python train.py --horizontal_flip=true --activation="relu" --warmup_steps=1610 --weight_decay=0.08
Rows from block 3, named by matrix and row number. Each number is 128 + 24 x the weight over its row's rms, rounded and kept within 0 to 255. All counts start at 0. Numbers have three digits each. After the name is the row's rms in percent of the matrix's.
# convs2: second depthwise 3x3 conv (model.blocks.3.convs.2.weight, 192x1x3x3), a 3x3 kernel
convs2.0 056:118143130166109083130121097
convs2.1 106:122123117118123099104105074
convs2.2 116:144171168123139135118097114
convs2.3 046:124166136157144114143082134
convs2.4 120:101175123109154116140141102
convs2.5 046:136143147099158120135159169
convs2.6 079:149135164146156168152131142
convs2.7 067:106150093121163134088135137
convs2.8 123:120105119110108110157168159
convs2.9 086:112139144092110100135155165
convs2.10 106:097104105090120154117146150
convs2.11 090:120122153142087100167142133
convs2.12 114:150153169116117142095109149
convs2.13 088:124148159081131129093143113
convs2.14 116:113112114161160171122139148
convs2.15 085:167128115140152089099144117
convs2.16 102:119087081120124119151146141
convs2.17 085:113147132086131136096165147
convs2.18 082:149157110139140114106082105
convs2.19 081:104100091099116098105134131
convs2.20 079:135123131128123129182153167
convs2.21 101:142137093106140096088146135
convs2.22 090:094122118134156127088106098
convs2.23 142:139106150152104147158094150
convs2.24 064:165145113135085112102116147
convs2.25 089:099126135116114093163166120
convs2.26 086:143115160144104138113078119
convs2.27 102:139151148127147153164159157
convs2.28 134:156152148128129133086090116
convs2.29 121:136133157131115151094082146
convs2.30 047:103111118109101156139175128
convs2.31 084:162100124161144138103126161
convs2.32 129:150139130174158121134115093
convs2.33 135:122147147139173162129147155
convs2.34 120:089114115136129125153171156
convs2.35 112:123127102126164095137138084
convs2.36 087:146113157140099122106093096
convs2.37 100:132145126129161145094094094
convs2.38 092:154126152173145147157131148
convs2.39 054:140151125127110103124116069
convs2.40 089:134141125127126132083075114
convs2.41 083:118130146132118185143144158
convs2.42 098:081148133106138147091143128
convs2.43 144:149152152121130152096088111
convs2.44 109:103125134127115111186154132
convs2.45 104:139135159131125111125099074
convs2.46 108:141166141155155154151154135
convs2.47 125:164129122156127112176127106
convs2.48 044:180123131151157115129121099
convs2.49 075:109113073150125105129149119
convs2.50 098:118113119095137152077148119
convs2.51 126:151137129153145135091099091
convs2.52 118:146153111144123093155125086
convs2.53 087:099092109122147145145162152
convs2.54 112:119171121103155133112167135
convs2.55 049:083119093131123126118163107
convs2.56 087:140135131152162128120086090
convs2.57 081:103139099125096099107096113
convs2.58 106:135143155122113118127093077
convs2.59 094:172149142145158150145146148
convs2.60 100:097097137084107124123151143
convs2.61 092:106094154128123153138109171
convs2.62 068:106112115104089126094101113
convs2.63 099:132124096152146146161164152
convs2.64 132:143118101168146139158150153
convs2.65 089:131130118120096097111103082
convs2.66 109:120169155140160144118103103
convs2.67 085:119108113120142146129170174
convs2.68 111:117121112091097096102106111
convs2.69 086:120099105124170130154150158
convs2.70 088:091138160112135129084107128
convs2.71 105:168151117133133115085111105
convs2.72 073:140131115165129133131080094
convs2.73 086:163156130148108097110101110
convs2.74 086:122121181121130141109139168
convs2.75 114:129105110101080095139135129
convs2.76 094:104158151123140131104107083
convs2.77 088:127148141151154128099101085
convs2.78 104:100094129090114122092128113
convs2.79 097:100128146137096154131120175
convs2.80 174:136156181121119148111118153
convs2.81 094:101122125108151154145162164
convs2.82 081:132157143159166109162137118
convs2.83 085:114130098121125118109102074
convs2.84 104:163162142159148125134117095
convs2.85 089:133114130160115099178147120
convs2.86 105:135152147156175149150141114
convs2.87 044:151159164161154123136151131
convs2.88 113:124117109149158152164158153
convs2.89 120:095097099110108112142159140
convs2.90 100:155131127126112116101094082
convs2.91 131:176140138168144147136140144
convs2.92 074:146154150180147123149141124
convs2.93 137:110114110120112112170167150
convs2.94 100:099131138094135117074128130
convs2.95 129:124085079129136134141149143
convs2.96 072:111077129119151135154134099
convs2.97 069:151106127120130139081133169
convs2.98 098:083138120093149136103152123
convs2.99 041:119128107123102128160160172
convs2.100 088:167112114130106139113089156
convs2.101 081:093090098135155146142139141
convs2.102 120:164132117163134109164152112
convs2.103 063:098101078107107126116129136
convs2.104 082:121116155119157143132100080
convs2.105 078:116165140106158162109145145
convs2.106 052:143159150091107112107126160
convs2.107 149:137164088140139112129107093
convs2.108 142:101109172104107151113127147
convs2.109 113:108098087130133119124166154
convs2.110 093:127113146126109164129113181
convs2.111 099:142133102139123079155121097
convs2.112 071:168152155154149142107106131
convs2.113 060:143105141133149170128145169
convs2.114 046:146118083105133132159112097
convs2.115 086:111136126174160137100117103
convs2.116 146:093126103112147118121171155
convs2.117 078:084121141083112136104123119
convs2.118 125:126104165120096157122114161
convs2.119 155:155167164111116124103106115
convs2.120 069:079085125111132105129130123
convs2.121 124:149144151154157145107107093
convs2.122 112:175151128164141114146114112
convs2.123 082:117142149106108124161126079
convs2.124 144:115079096122152143145146141
convs2.125 074:113107108162141110160162112
convs2.126 071:115131157137143112091109085
convs2.127 087:108123073130157119112150136
convs2.128 117:119116115111123153134160181
convs2.129 028:135116100159130169151114100
convs2.130 102:107103125105142169104128162
convs2.131 103:090115135100106115109096101
convs2.132 101:114145125106134130064129117
convs2.133 059:128139177103158133121131160
convs2.134 116:140104134141101139151079150
convs2.135 083:125128150089103148103093145
convs2.136 147:102106132131119125155179152
convs2.137 140:119104159109096145107099153
convs2.138 111:148161157120123144105090105
convs2.139 084:145160158136104133106106165
convs2.140 073:173152107114148123098120153
convs2.141 124:172141157152138141142143160
convs2.142 157:119152160126159168110135150
convs2.143 096:098104130088098103119141111
convs2.144 110:162170149127127128105096112
convs2.145 077:157140146145118104127103080
convs2.146 058:139149160101112139086103138
convs2.147 072:155118156141139170125134166
convs2.148 091:166132138121115140102125178
convs2.149 105:113170138114133090140163120
convs2.150 129:111120100123161109134178121
convs2.151 093:151148145135161141150161161
convs2.152 105:117123122102108124157161173
convs2.153 146:100097107110120099114101098
convs2.154 078:129136141134136173136128180
convs2.155 119:094091103122134156143153147
convs2.156 087:172142122168147130135133160
convs2.157 095:185145110148143118149130141
convs2.158 107:154147127162172139150142144
convs2.159 104:173132101127131121091151149
convs2.160 094:082105154124133134158154113
convs2.161 098:097100084120111113101117136
convs2.162 085:104110120104104121161154163
convs2.163 102:147126125168146121125096085
convs2.164 063:133126135136120114154190146
convs2.165 079:140126123157142111141105073
convs2.166 024:141174121096120135106112097
convs2.167 147:121098088129137122124160167
convs2.168 085:172140143155128097130151102
convs2.169 140:092089122141115116163144147
convs2.170 133:169112101149111127165134147
convs2.171 120:119107107160167166137142127
convs2.172 097:140145095145151098126148088
convs2.173 111:144110098134108094144154162
convs2.174 077:119156119168138100109117093
convs2.175 074:121163142134142135092083121
convs2.176 088:127137138093157144085134156
convs2.177 080:142092150150098152141113156
convs2.178 121:137157116125164109119157088
convs2.179 090:148103110142140097162129091
convs2.180 039:093107133119130156167135159
convs2.181 131:126083077117108122124130132
convs2.182 083:170134121144142112094097106
convs2.183 093:139157154121137153094093109
convs2.184 097:095092125118146134141159164
convs2.185 084:096099108103105098106130148
convs2.186 095:191153131133136119110115125
convs2.187 120:137134155121080109137096105
convs2.188 104:129093088130109107157153139
convs2.189 103:100129107103116094094112104
convs2.190 103:146120138104148169101145160
convs2.191 092:105150171093141157127131135