config = dict(
    model='image classifier',
    dataset='microscope photos of single blood and bone marrow cells',
    train_examples=194171,
    image_size=64,
    crop_scale_min=1,
    horizontal_flip=True,
    targets=['smear'],
    num_classes=2,
    arch='xception',
    norm='batchnorm',
    activation='relu',
    drop_path=0.1,
    depths=[2, 5, 5],
    kernel_size=3,
    stem='deep',
    widths=[96, 192, 384],
    mixing='cutmix',
    loss='cross_entropy',
    head_dropout=0.1,
    init='kaiming_normal',
    residual_init='none',
    optimizer='adamw',
    lr=0.0028,
    beta1=0.85,
    beta2=0.95,
    eps=1e-10,
    grad_clip=3.0,
    steps=16100,
    batch_size=128,
    epochs=10.6,
    lr_schedule='wsd',
    decay_fraction=0.3,
    final_lr_fraction=0,
    warmup_steps=1610,
    weight_decay=0.08,
)
Rows from block 3 of a small image classifier, named by matrix and row number. Rows with one number belong to one channel. Each number is 128 + 32 x the weight over its row's rms, rounded and kept within 0 to 255. All counts start at 0. Numbers have three digits each.
After each channel's rows are labels from the 100 images, of 14976, where the channel reaches its highest value: "strongest on" is what is common among them; "colour at peak" is the nearest of a few named colours to the mean colour under the peak. Only what is clearly more common there than usual is listed. The data: microscope photos of single blood and bone marrow cells.
# convs1: first pointwise conv (model.blocks.3.convs.1.weight, 192x192x1x1), inputs 0-95
# convs3: second pointwise conv (model.blocks.3.convs.3.weight, 192x192x1x1, transposed), outputs 0-95

convs1.67:127154101030117118127147061115149098126105140106141099078123106188110154106104098104122120154106182110125158094067026162133126072092134135126148070120075155150159164084160074151123139171112103105095144168128114090135138092152129107066179110137207126103126118201064187155115139134169082097
convs3.67:099073127081120120095163132089117102061159136104137059115144138123113110167128153185096224085057103104159128072159106133144122075119100129090077149074145075164182119116082105140152153139139139125108130104150123148096136102102105110138131066079093140132091139149169137149034127144121155130
strongest on: smear: peripheral blood; cell type: segmented neutrophil
colour at peak: white

convs1.120:114079121106115081146091109171134079135026140122151128120130146213178148135131173157145085089176184188148085130091165114081168133115124137164161154113088112101135123093178129161072134205146059063149114124062118083150141119160089120143162129162097137144180166128143092115098134166177134081
convs3.120:087156091190150081116089140113198139189127187162129077157085107136084075064150122085140116168183067155127118162149169161170128157177119096091192143136056151124106143127165127116123080127141118137121122170183129063143133121103184141178116131155156057128123098091095142118144143149112147084
strongest on: smear: peripheral blood; cell type: segmented neutrophil
colour at peak: white

convs1.66:124119114151130111075083137160188098108143137112120154146196114122195163155118108122133087113184183100151153132160131128119176095114188142199091240082137108108130155120114137121102116190102132156155156191125112098141143096118119125114086126166138080099132186170162082121093152106142118093
convs3.66:093209103100069130107125076084162117107097186121151095108090108090157110110139098132130138140151083114129083171151164217115059131117079130085071182107118147145111142181140154125143069080121077121115119107126131065160128144062108107101118120123199079074122143103101146101152170165143118133
strongest on: smear: peripheral blood; cell type: segmented neutrophil
colour at peak: pink

convs1.74:112093114066176062125133147172128086136150115101084114136153138167170121154049130079160147099161091153064187155116067104100187102108152087115135144097139110164158174127134171176131168141132062124114086115116125143160157180134043143057106161119126091124090159178174107197122127089128155117
convs3.74:121128157149088110167110130096150062109132098091173118083150108102170086152120184087091103131066137096093119105123083144183115143104117116108141158074156143142096161111126108075127148157080143054100122100117113172089120138099121141121114133165119121129108117133121165190121129102078190060
strongest on: smear: peripheral blood; cell type: segmented neutrophil
colour at peak: white

convs1.2:143095114127122127092109146164179107082170109081139147138158144106144135158092108092120113112119112138126138143097133129097160105102239133156102230089135137118146155108114168105129107109137138191161134173157136116140148141112125104133136112187163096079120231142135120136094161134142121097
convs3.2:121179084123072123124098073136150126135088148122120112117111112076144061118102125110141125120119101136103090160144137202093087113109116118091087147101108097145046099110089130150103088102079127088128152131164111100093133106075049096126123147118125080112118146090146138101127131138127096140
strongest on: smear: peripheral blood; cell type: segmented neutrophil
colour at peak: pink

convs1.55:112182110073128093098155137124108110066124183126104092104103127135176121116092119103133166147124152137108133118103063106152140120160117073137173142069142146182165144081097120123143154129136150029123161168107152108115118133142059135091132134139147106066123111143102126172096138068240108121
convs3.55:101137148126126139221114174100118126089119127173078138169111131107140193107165070133114209073142210090177101118107105113152111138175131127150214144123105185197150144116136114122157103158119070165103081098104131100113130181123151152057117083163093153174165124135137105124124154101114093117
strongest on: smear: peripheral blood; cell type: segmented neutrophil
colour at peak: white

convs1.127:101163115023155115127180114118091131124108112140132115118087088143100088133115148095118177134142122127108150143138069128146124134109073116119163045156126165179195126154144116114125162112158133046144188089134128138132130133195088123085169112115152154118126088149078194164115119119135140122
convs3.127:093171119126044142211086111109130123090092105158152149118141124143118131107138076084127179104120124088203120152140111157068080169140142100107076135106131218192136153072144160119162080183135144109137115102155122115116126151087162103090092105135101099096128151118141087133146134151122107123
strongest on: smear: peripheral blood
colour at peak: white

convs1.34:105118123107121095120171129057151204139131092123099143123108144105155097158084091126123155101149102123111134123174133160248073136099176043128128121160168114171140136107059151144114128105061199116084129099142122092140082148172080145122122144093144092130095177106151176167106173124148094120
convs3.34:115160148106104073150158130141099164108096142132147107157144152058099174128112075206059185148107151144176116138136069150136124135118096146076146174139141136079175136118114102144145070118070065108083136142099100140082104153128158079049119114102125117167153147143142087133143170114186122124
strongest on: smear: peripheral blood; cell type: segmented neutrophil
colour at peak: white

convs1.157:153080122094089123147155120165112115078088137148151100158148136027146144152140108140144156122136152173131172075155103115116186184128175111094165126144160131107112100085149203126168111087131137097090106160112125180070090087137170103117091114115143086135132166169087090134147073092154164119
convs3.157:125111171103151129114154153137114108130131096120140138093136128154133135202153188091122117128120150137136169133152095102127107165150174140143118095132165117120104132083156075057133112133089090115042159090109091112077088066165092104127104154122084121136143129154159120174096065080112149084
strongest on: smear: peripheral blood; cell type: segmented neutrophil
colour at peak: purple

convs1.123:145121117163141105118098140198122113100114168144104097180120110127125166142095153153139089170168151108143139155195159149099178130192187100148144118039134161116159157139113142140086074106084150068122146148102139144158163128088051087154169101166114160095108143160103117138127143134105077113
convs3.123:144164142137157165098179089162069141165129093105057161177114161149177102136123128142189132113183120145120139131125163160200165144118117148106159189144113125106133134060114123128148119088145160070096160113117139060137149145071119092151131160161174146094159188099180145130132133201149111120
strongest on: cell type: lymphocyte
colour at peak: purple

convs1.78:134066146179162228089120116103162073127142129111088111158099158079166055109134096140142130177194088065143129098140167105145088105084104119126139173089159123170144197128069146129141124083129214128131183100140152133112096132119183132111144162138158096185112164094125109127201127121134125152
convs3.78:123152125142122047158115117107174176125090163118124120102131175105156153127155115142145152152172109166130107146163109161154104200150096126107154194169098178152128160124139170162156121174169108120191149169123190098116116138115157134125112086114149099072115145123094179119184137148124116141
strongest on: smear: peripheral blood; cell type: myeloblast
colour at peak: white

convs1.110:105122126100176073135134111138120124125121153135124127105167132137155102070118101110117123143108125130068119185142076116141163162158157103117171153100125104190166096100129130152116185046114107054113192127138129127137152143091096132105168108114121122106146169130111130130126137126185151123
convs3.110:146057112185137086121168120081099087134175125148130109052141175119104114153109176149123123170068094133117162114108108134157110025147103124128110137107153031128100066109091148116094161076130083110142115091158113142108120146087120079152096082103101150079084152184125102146114146130119201095
strongest on: smear: peripheral blood; cell type: segmented neutrophil
colour at peak: white

convs1.170:158092151223139149174108135106122128160115109118176105192119168114130150145194140144129131160147161090184117077184166131139092123193169163128084149141135142102160093142128068162150123127165156119090126125082118088095122115120187144151118162183120138168103115090079043083164082127129196147
convs3.170:138105132088131129085163141115128158118058096124145117088184128080105117135095112127135116083084158115082136177162132092120128133121141150112130120126143112119117156075089100051134132153062094116125120144140107168056134096142152094076089134077142217144142105144143079162109130097115099078
strongest on: smear: peripheral blood; cell type: segmented neutrophil
colour at peak: pink

convs1.173:184091181107150108096150090127099114141144139123104168114170119141133120120081122123137160113125113141133138082154133119130147146153126144053208080129131075120084160113100126126126185141133092105079099116085160151137153159175104139167117130145132170196150167109174071103095106146166171141
convs3.173:082137091111100068090091053080117189145052190122126123137109154079104107078109099135129123120082084156074099135146122165134117153123080101110131129135082142127056117155118121111117081110075118055133127106114132106089149096094125104090150090098153093143083095100179098102186137128148099154
strongest on: smear: peripheral blood
colour at peak: pink

convs1.1:115143126187175139114121170195085092135115133123145037144154131114112135123091131136109125140136127119121142149210140066098205112240151150121106110072140105115128141125130160105139119069128088029160145171139151133123086110062152161123136091142128140086109136168143154133101132110123121108
convs3.1:111137153176145120116144105146083197145118142124125142099122135139141138145139095170187119170080104197097168174098114107160158166083083145059118166190154175117138198120113126143170135112148129092127174164099192100126130109094144148132095125145135123108124160104174090175215171136157129156
strongest on: smear: peripheral blood; cell type: lymphocyte
colour at peak: purple; blue

convs1.122:159140119111146103126152158144101103136099148157191087144121109158113188152176189146147123136091143116109139084179141104101160129141065154159177139103128136136117090096179121161160097063118096082161132161087102061112118117101123131105128119103199094116082124185051121126105099168150099119
convs3.122:149132127145104076125137145119140144194119089145096114166092133132169135137137160141099113139132075175133169125148222095113148195138079153085156114105140150085121136145137100071095153129112129152091131134075145115088089087189129135175092139177144079145120103149085117113150079121117139129
strongest on: smear: peripheral blood; cell type: lymphocyte
colour at peak: purple

convs1.172:161120145150143139121093124157132124133123166126119105073138129148111151124105168222170090129165131178130103107136179129110154144170133121150142113104135142085070105105188120082144105182160142150072116072131152140124118093119089136148047131119064152138186153129192121103175160108102130020
convs3.172:091089125144090102119072092138117125200111137121151139147129105093219080123089135098127087103129135150107133120063117105086123127119167134088103070181122158134067166084121118127164161121114137090123157143143146144119101130142116144128165090170104088084123112114152123163231145109097106123
strongest on: smear: peripheral blood; cell type: segmented neutrophil
colour at peak: pink

convs1.87:116172125072148151072186116083089152149121167108149139149071108147081116150151129124079172100110123103152157136094130130184069065144065105147183059119129147121169160121120118155064099148106166075169154080113141130179073168179141054114171136132146153127135099140115131138157147135085077130
convs3.87:131078221156108091117135137086129142126124145110118080118083096106162125169134134095125083063085109148105124131117144073166134130094099162109159102146186110106124131132114074095138153122131109084147131145111087102099110066152088118116051095059150091098151075147137111168110031114128163093
strongest on: smear: peripheral blood; cell type: segmented neutrophil
colour at peak: pink

convs1.175:153128109069140131127116104110135182143085130179144154103094083174070122108135117102103129113103094189117116161138091139118100185131104145185124069145113153176116144077118145101112137125135123126129118080186143068123144136153133153190127107040122160119153116098128185123149105150104122128
convs3.175:092136125067154136129093131151175199133092122115179139185174171131157107106045075133109147122150155163120134121121101116083099096130126203130170184135090122104098128134123066131089093146104134112077114202138142137105122129129173115110156127147095166174140116097200156116143146093124097107
strongest on: smear: peripheral blood; cell type: segmented neutrophil
colour at peak: white