From a checkpoint of a small image classifier.
Model: norm batchnorm, widths [96, 192, 384].
Training: adamw at rate 0.0028, 16100 steps, held-out accuracy 100%.
Data: trained on microscope photos of single blood and bone marrow cells, 194171 training examples, 10.6 epochs.
Rows from block 5, named by matrix and row number. Each number is 128 + 24 x the weight over its row's rms, rounded and kept within 0 to 255. All counts start at 0. After the name is the row's rms in percent of the matrix's.
# convs0: first depthwise 3x3 conv (model.blocks.5.convs.0.weight, 192x1x3x3), a 3x3 kernel
convs0.0 065 [116  96  96 132 135 134 162 170 125]
convs0.1 079 [120 159 162  93 105 126 112 133 159]
convs0.2 077 [108  77 115 156 116 146 146 116 146]
convs0.3 062 [154 109 119 131 102 126 172 126 167]
convs0.4 109 [138 157 174 148 133 149 152 141 151]
convs0.5 043 [131  89 115 179 109 140 138 133 111]
convs0.6 046 [131 137 153  98 121 159 165 159 115]
convs0.7 064 [162 158 110 138 132  90 130 117  94]
convs0.8 086 [ 82 106  86 130 129 114 136 121 105]
convs0.9 045 [141  97 147 166 124 117 171 145 126]
convs0.10 091 [116 107  78 113 126 104 155 145 112]
convs0.11 167 [103  98 146 110 101 154 118 100 155]
convs0.12 141 [161 161 162 137 141 145 100 107 120]
convs0.13 105 [ 85 101 106 108 102 111 120 108 110]
convs0.14 122 [123 145 152 106 105 144 103  88 101]
convs0.15 066 [145 155 140 165 137 159  99 100 123]
convs0.16 067 [109 100 152 119 122 161 112  84 123]
convs0.17 075 [117 111  66 117 130 111 136 125 150]
convs0.18 095 [ 88 124 160 123 156 161 118 148 136]
convs0.19 102 [163 111 132 142  78 131 130  99 138]
convs0.20 073 [ 85  95 116 123 121 126 170 139 140]
convs0.21 095 [160 153 153 140 139 104 101 110  96]
convs0.22 051 [116 133 151 120  89 122  80 111 143]
convs0.23 169 [105 102 107 109  97 102 108 105 104]
convs0.24 056 [ 98 151 153  88 107 136 126 143 157]
convs0.25 084 [130 105 119 150 159 147 108 100  88]
convs0.26 149 [ 90  97 106 119 127 128 147 154 162]
convs0.27 118 [143 155 154 150 156 154 142 154 154]
convs0.28 108 [146 172 172 129 119 107 130 114 111]
convs0.29 085 [118 117 112 151 166 165 110 117  98]
convs0.30 107 [126  93  81 140 122 102 154 133 138]
convs0.31 025 [143  94 101 133 142 106 162 158 146]
convs0.32 094 [156 135 156 134 112 105 176 150 134]
convs0.33 187 [130 109  98 146 113  92 147 109  91]
convs0.34 133 [139 132 151 119 106 137  88  87 104]
convs0.35 098 [135 111 100 120 112 108 167 170 136]
convs0.36 110 [126 141 129 176 141 130 120  97  89]
convs0.37 146 [178 162 145 158 140 138 140 127 127]
convs0.38 126 [131 113  82 150 135 107 164 132 105]
convs0.39 082 [165 159 162 120 140 153 111 144 147]
convs0.40 076 [142 161 105  93 160 119 103 147 121]
convs0.41 132 [154 171 165 138 145 124 114 117 104]
convs0.42 106 [104 144 140 107 160 136  79 145 129]
convs0.43 043 [132 131 111 183 136 119 110 160 110]
convs0.44 049 [162 151 161 116 130 129 100 100 103]
convs0.45 066 [122 138 101 135 152 135 100  87  94]
convs0.46 109 [145 137 138  97  97  80 141 144 136]
convs0.47 055 [ 85 125 134  86 145 142  98 138 136]
convs0.48 164 [104  85 126 118  83 138 130 106 136]
convs0.49 072 [145 116  85 140 108 151 115 123 168]
convs0.50 109 [145 169 155 128 127 139  92 109 101]
convs0.51 181 [107 147 153 113 158 165 107 149 148]
convs0.52 132 [148 144 133 150 142 133 171 160 159]
convs0.53 129 [138 164 150 122 122 109 101  99  92]
convs0.54 125 [154  99 103 140  91 106 132 100 113]
convs0.55 078 [ 94 108 101 168 145 121 113 146 148]
convs0.56 124 [ 75 130 139  90 131 122 125 156 129]
convs0.57 042 [150 129 109 148 141  77  97 138 119]
convs0.58 046 [ 89 123 148 146 132 123 170 101 108]
convs0.59 036 [131  99 148 139 111  93 101 134  88]
convs0.60 074 [174 165 126 115 118  92 139 137 126]
convs0.61 082 [105 116 121 141 153 145 168 153 162]
convs0.62 112 [165 160 151 144 149 163 122 124 146]
convs0.63 133 [109  90 120 128 128 142 155 153 170]
convs0.64 062 [126 140 118 136 148 122 110  85  80]
convs0.65 078 [125 136  93 120 144 104 131 164  87]
convs0.66 134 [160 148 149 123 125 118  95 100  91]
convs0.67 088 [148 157  89 129 137  99 119 165 123]
convs0.68 080 [103 118 135 164 153 170 132 146 149]
convs0.69 160 [116 133 139 134 160 165 119 155 169]
convs0.70 090 [121 120 149  96 123 163 144 158 162]
convs0.71 030 [135  88 102 145 163 135 127 132  93]
convs0.72 029 [113 187 115  99 112 134 124 116 133]
convs0.73 086 [121 137 148 141 156 157 137 161 169]
convs0.74 094 [146 170 166 132 144 159 127 133 147]
convs0.75 082 [139 122  96 162 165 134 112 108 100]
convs0.76 082 [111 101 128  93  92 106  98 119 116]
convs0.77 088 [132 105  81 148 121 112 160 145 107]
convs0.78 091 [142 119 156 115  86 122 118  97 161]
convs0.79 091 [134 147 137 118 129 128  78  98  93]
convs0.80 113 [145 145 161 154 139 165 117 136 162]
convs0.81 130 [123  95  84 153 147 145 130 147 152]
convs0.82 055 [159 120 130 142  75 105 150 132 120]
convs0.83 033 [124 107  99  98 150 152 128 121  85]
convs0.84 123 [123 102  74 149 128 102 132 122 108]
convs0.85 085 [136 121 104 115 116 107  94  90  94]
convs0.86 128 [112 105 121  94  93 120 101  96 115]
convs0.87 055 [ 98 162 116 153 164 112 105 143 130]
convs0.88 162 [ 86 122 136  86 126 138  96 127 148]
convs0.89 069 [112  88 116 154 160 165 134 125 124]
convs0.90 120 [157 107 113 145  93 106 150  94 125]
convs0.91 066 [111 116 112  97 111 107  98 102  93]
convs0.92 097 [133 117 116 110 111  87 146 175 122]
convs0.93 034 [138 120  91 145 142 181 147 122 128]
convs0.94 097 [111 106  90 122 127 104 160 162 140]
convs0.95 058 [107 143 153  81 146 150 117 112 105]
convs0.96 213 [141 162 132 164 172 140 140 143 119]
convs0.97 057 [ 97  87 124 132 106 153  91 124 135]
convs0.98 062 [115 143 138  98 108 119 150 174 101]
convs0.99 067 [120  80 106 101 102 143 135 129 154]
convs0.100 091 [153 151 142 160 170 147 110 146 129]
convs0.101 124 [169 104 112 156 101 123 157 113 123]
convs0.102 111 [135 101  89 145 130  89 157 140 119]
convs0.103 138 [148 152 142 136 153 134  93  93  98]
convs0.104 142 [170 163 147 155 139 151 127 111 114]
convs0.105 113 [131 145 118 101 108 115  89  95  98]
convs0.106 067 [135 117 113 149 142 115 157 183 117]
convs0.107 049 [184 117 159 133 106 120 111 134 135]
convs0.108 115 [129 147  98 152 169 121 113 145  95]
convs0.109 113 [109  96 128 118 116 147 135 156 177]
convs0.110 104 [144 137 102 106 114  93 140 161 161]
convs0.111 102 [150  99 145 152 106 156 138  88 128]
convs0.112 165 [163 142 130 158 139 110 167 125  98]
convs0.113 046 [160 143 136 131 165 124  85 124 103]
convs0.114 061 [ 91 125 143 122 163 151 103 137 162]
convs0.115 086 [115 139 129 111  94 121  93  91  98]
convs0.116 042 [ 86 122 159 117 120 109 138  86 133]
convs0.117 127 [111  94 120 103  94 111 105  98 119]
convs0.118 143 [118 116 159  93 105 159 115 126 160]
convs0.119 102 [156 167 145 150 163 136 133 119 102]
convs0.120 066 [135 123 118 152 138 152 126  83  87]
convs0.121 112 [121 130 100 132 110  97 175 138 100]
convs0.122 087 [165 173 133 129 128 112 111 125  92]
convs0.123 060 [125 132 144 153 173 154 144 161 143]
convs0.124 089 [104 112  93 107 106  96 110 111 104]
convs0.125 032 [117 101 125 153 163 143 119 146  85]
convs0.126 067 [151 127 124 140 133 149 155 165 171]
convs0.127 140 [129 137 123 145 158 124 173 169 114]
convs0.128 055 [152 135  82 169 119 130 119 131 151]
convs0.129 105 [ 96  92 102 131 145 142 148 152 154]
convs0.130 131 [153 127 121 164 154 139 131 103  86]
convs0.131 083 [ 89  99 114 135 134 152 151 149 159]
convs0.132 079 [100 149 159 103 145 157 129 157 148]
convs0.133 088 [116 115 112 109  79  97 148 139 146]
convs0.134 031 [138 138 101 175 103 127 155 141 106]
convs0.135 070 [137 107 104 116 102 123 159 109 172]
convs0.136 138 [155 124  92 144 113  96 166 120 115]
convs0.137 067 [ 98  86 120 128 140 105 163 149 120]
convs0.138 076 [135 142 158 142 139 144 113 147 182]
convs0.139 111 [104 114 157 106 103 153 115 141 167]
convs0.140 073 [111 139 126 117 171 172 102 142 125]
convs0.141 089 [136 124 109 112 157 118 148 172 164]
convs0.142 033 [148  88 169 140  95 129 143 131 122]
convs0.143 068 [132 137 104 103  86  86 137 135 143]
convs0.144 073 [122 118 101 148 138 139 182 154 134]
convs0.145 151 [100 119 155  95 115 145  96 103 147]
convs0.146 079 [122 142  91 103 162 118 101 144 102]
convs0.147 048 [146 172 151 132 108  95 136 100 118]
convs0.148 054 [104 101 153 140 110 134  98 116 169]
convs0.149 065 [154 155 103 153 155  97 130 141 104]
convs0.150 063 [139 108 104 114 141 138  69 137 121]
convs0.151 090 [ 84 132 148 107 134 165 111 115 150]
convs0.152 090 [141 117  88 118  99  93 125 127  95]
convs0.153 157 [ 99 114 142  97 134 159  91 123 153]
convs0.154 083 [139 158 141 101 121 107 108 130  79]
convs0.155 065 [101 143 134 121 144 167  91 122 159]
convs0.156 042 [126 110 103 154 166 114 120 114  88]
convs0.157 055 [103 154 163 113 166 151 130 137 146]
convs0.158 094 [126 162 161 125 154 161  96 120 134]
convs0.159 063 [121 158 147 142 160 159 138 139  90]
convs0.160 112 [128 116 103 167 168 143 145 151 143]
convs0.161 128 [125 143 174 103 122 157 104 118 154]
convs0.162 078 [119 160 143 120 146 152 129 123  75]
convs0.163 117 [127 142 153 107 112 129  83  99  99]
convs0.164 174 [119 127 136 100  88 107 103  89 121]
convs0.165 110 [120  87  86 112 113 115 100 136 141]
convs0.166 090 [136 151 172  99 108 144 105 103 136]
convs0.167 142 [114 122 103 133 133 106 172 170 136]
convs0.168 110 [ 99 101 102 111 113 119 150 149 165]
convs0.169 069 [107 106 123 113 113  95 140  79 117]
convs0.170 091 [149 160 129 120 118 101 160 121  86]
convs0.171 086 [119 131 130  87 127 116  84 164 126]
convs0.172 052 [126  91 110 153 136 161 160 102 126]
convs0.173 106 [139 139 153 116 130 155 144 137 184]
convs0.174 137 [111 136 132 121 159 151 137 163 172]
convs0.175 107 [107 102  90 123 118 113 100 109  95]
convs0.176 063 [143 156  98 152 170 135 112 104 118]
convs0.177 100 [121 121 121 125 134 142 148 158 187]
convs0.178 051 [100 116 166 120 110 154 118  88 124]
convs0.179 151 [151 167 126 160 167 129 142 143 115]
convs0.180 082 [115 105  88 116 111 106 172 134 129]
convs0.181 075 [117 162 146 111 157 148  84 118 127]
convs0.182 142 [160 144 113 154 143  98 159 124  98]
convs0.183 099 [ 92 121 151 105 122 155 104 131 166]
convs0.184 055 [135  85 115 150 134 140 134  96  90]
convs0.185 108 [109  93 114 111 121 128 118 149 178]
convs0.186 028 [134  88 158 107 141 134  86 119 114]
convs0.187 187 [158 168 156 148 154 147 125 111 116]
convs0.188 177 [113 143 162 122 162 164 109 140 152]
convs0.189 047 [122 115 114 154 143 116 147 186 123]
convs0.190 045 [108 113  90 147 166 133 112 142 100]
convs0.191 147 [150 127 123 126  94  90 144 158 158]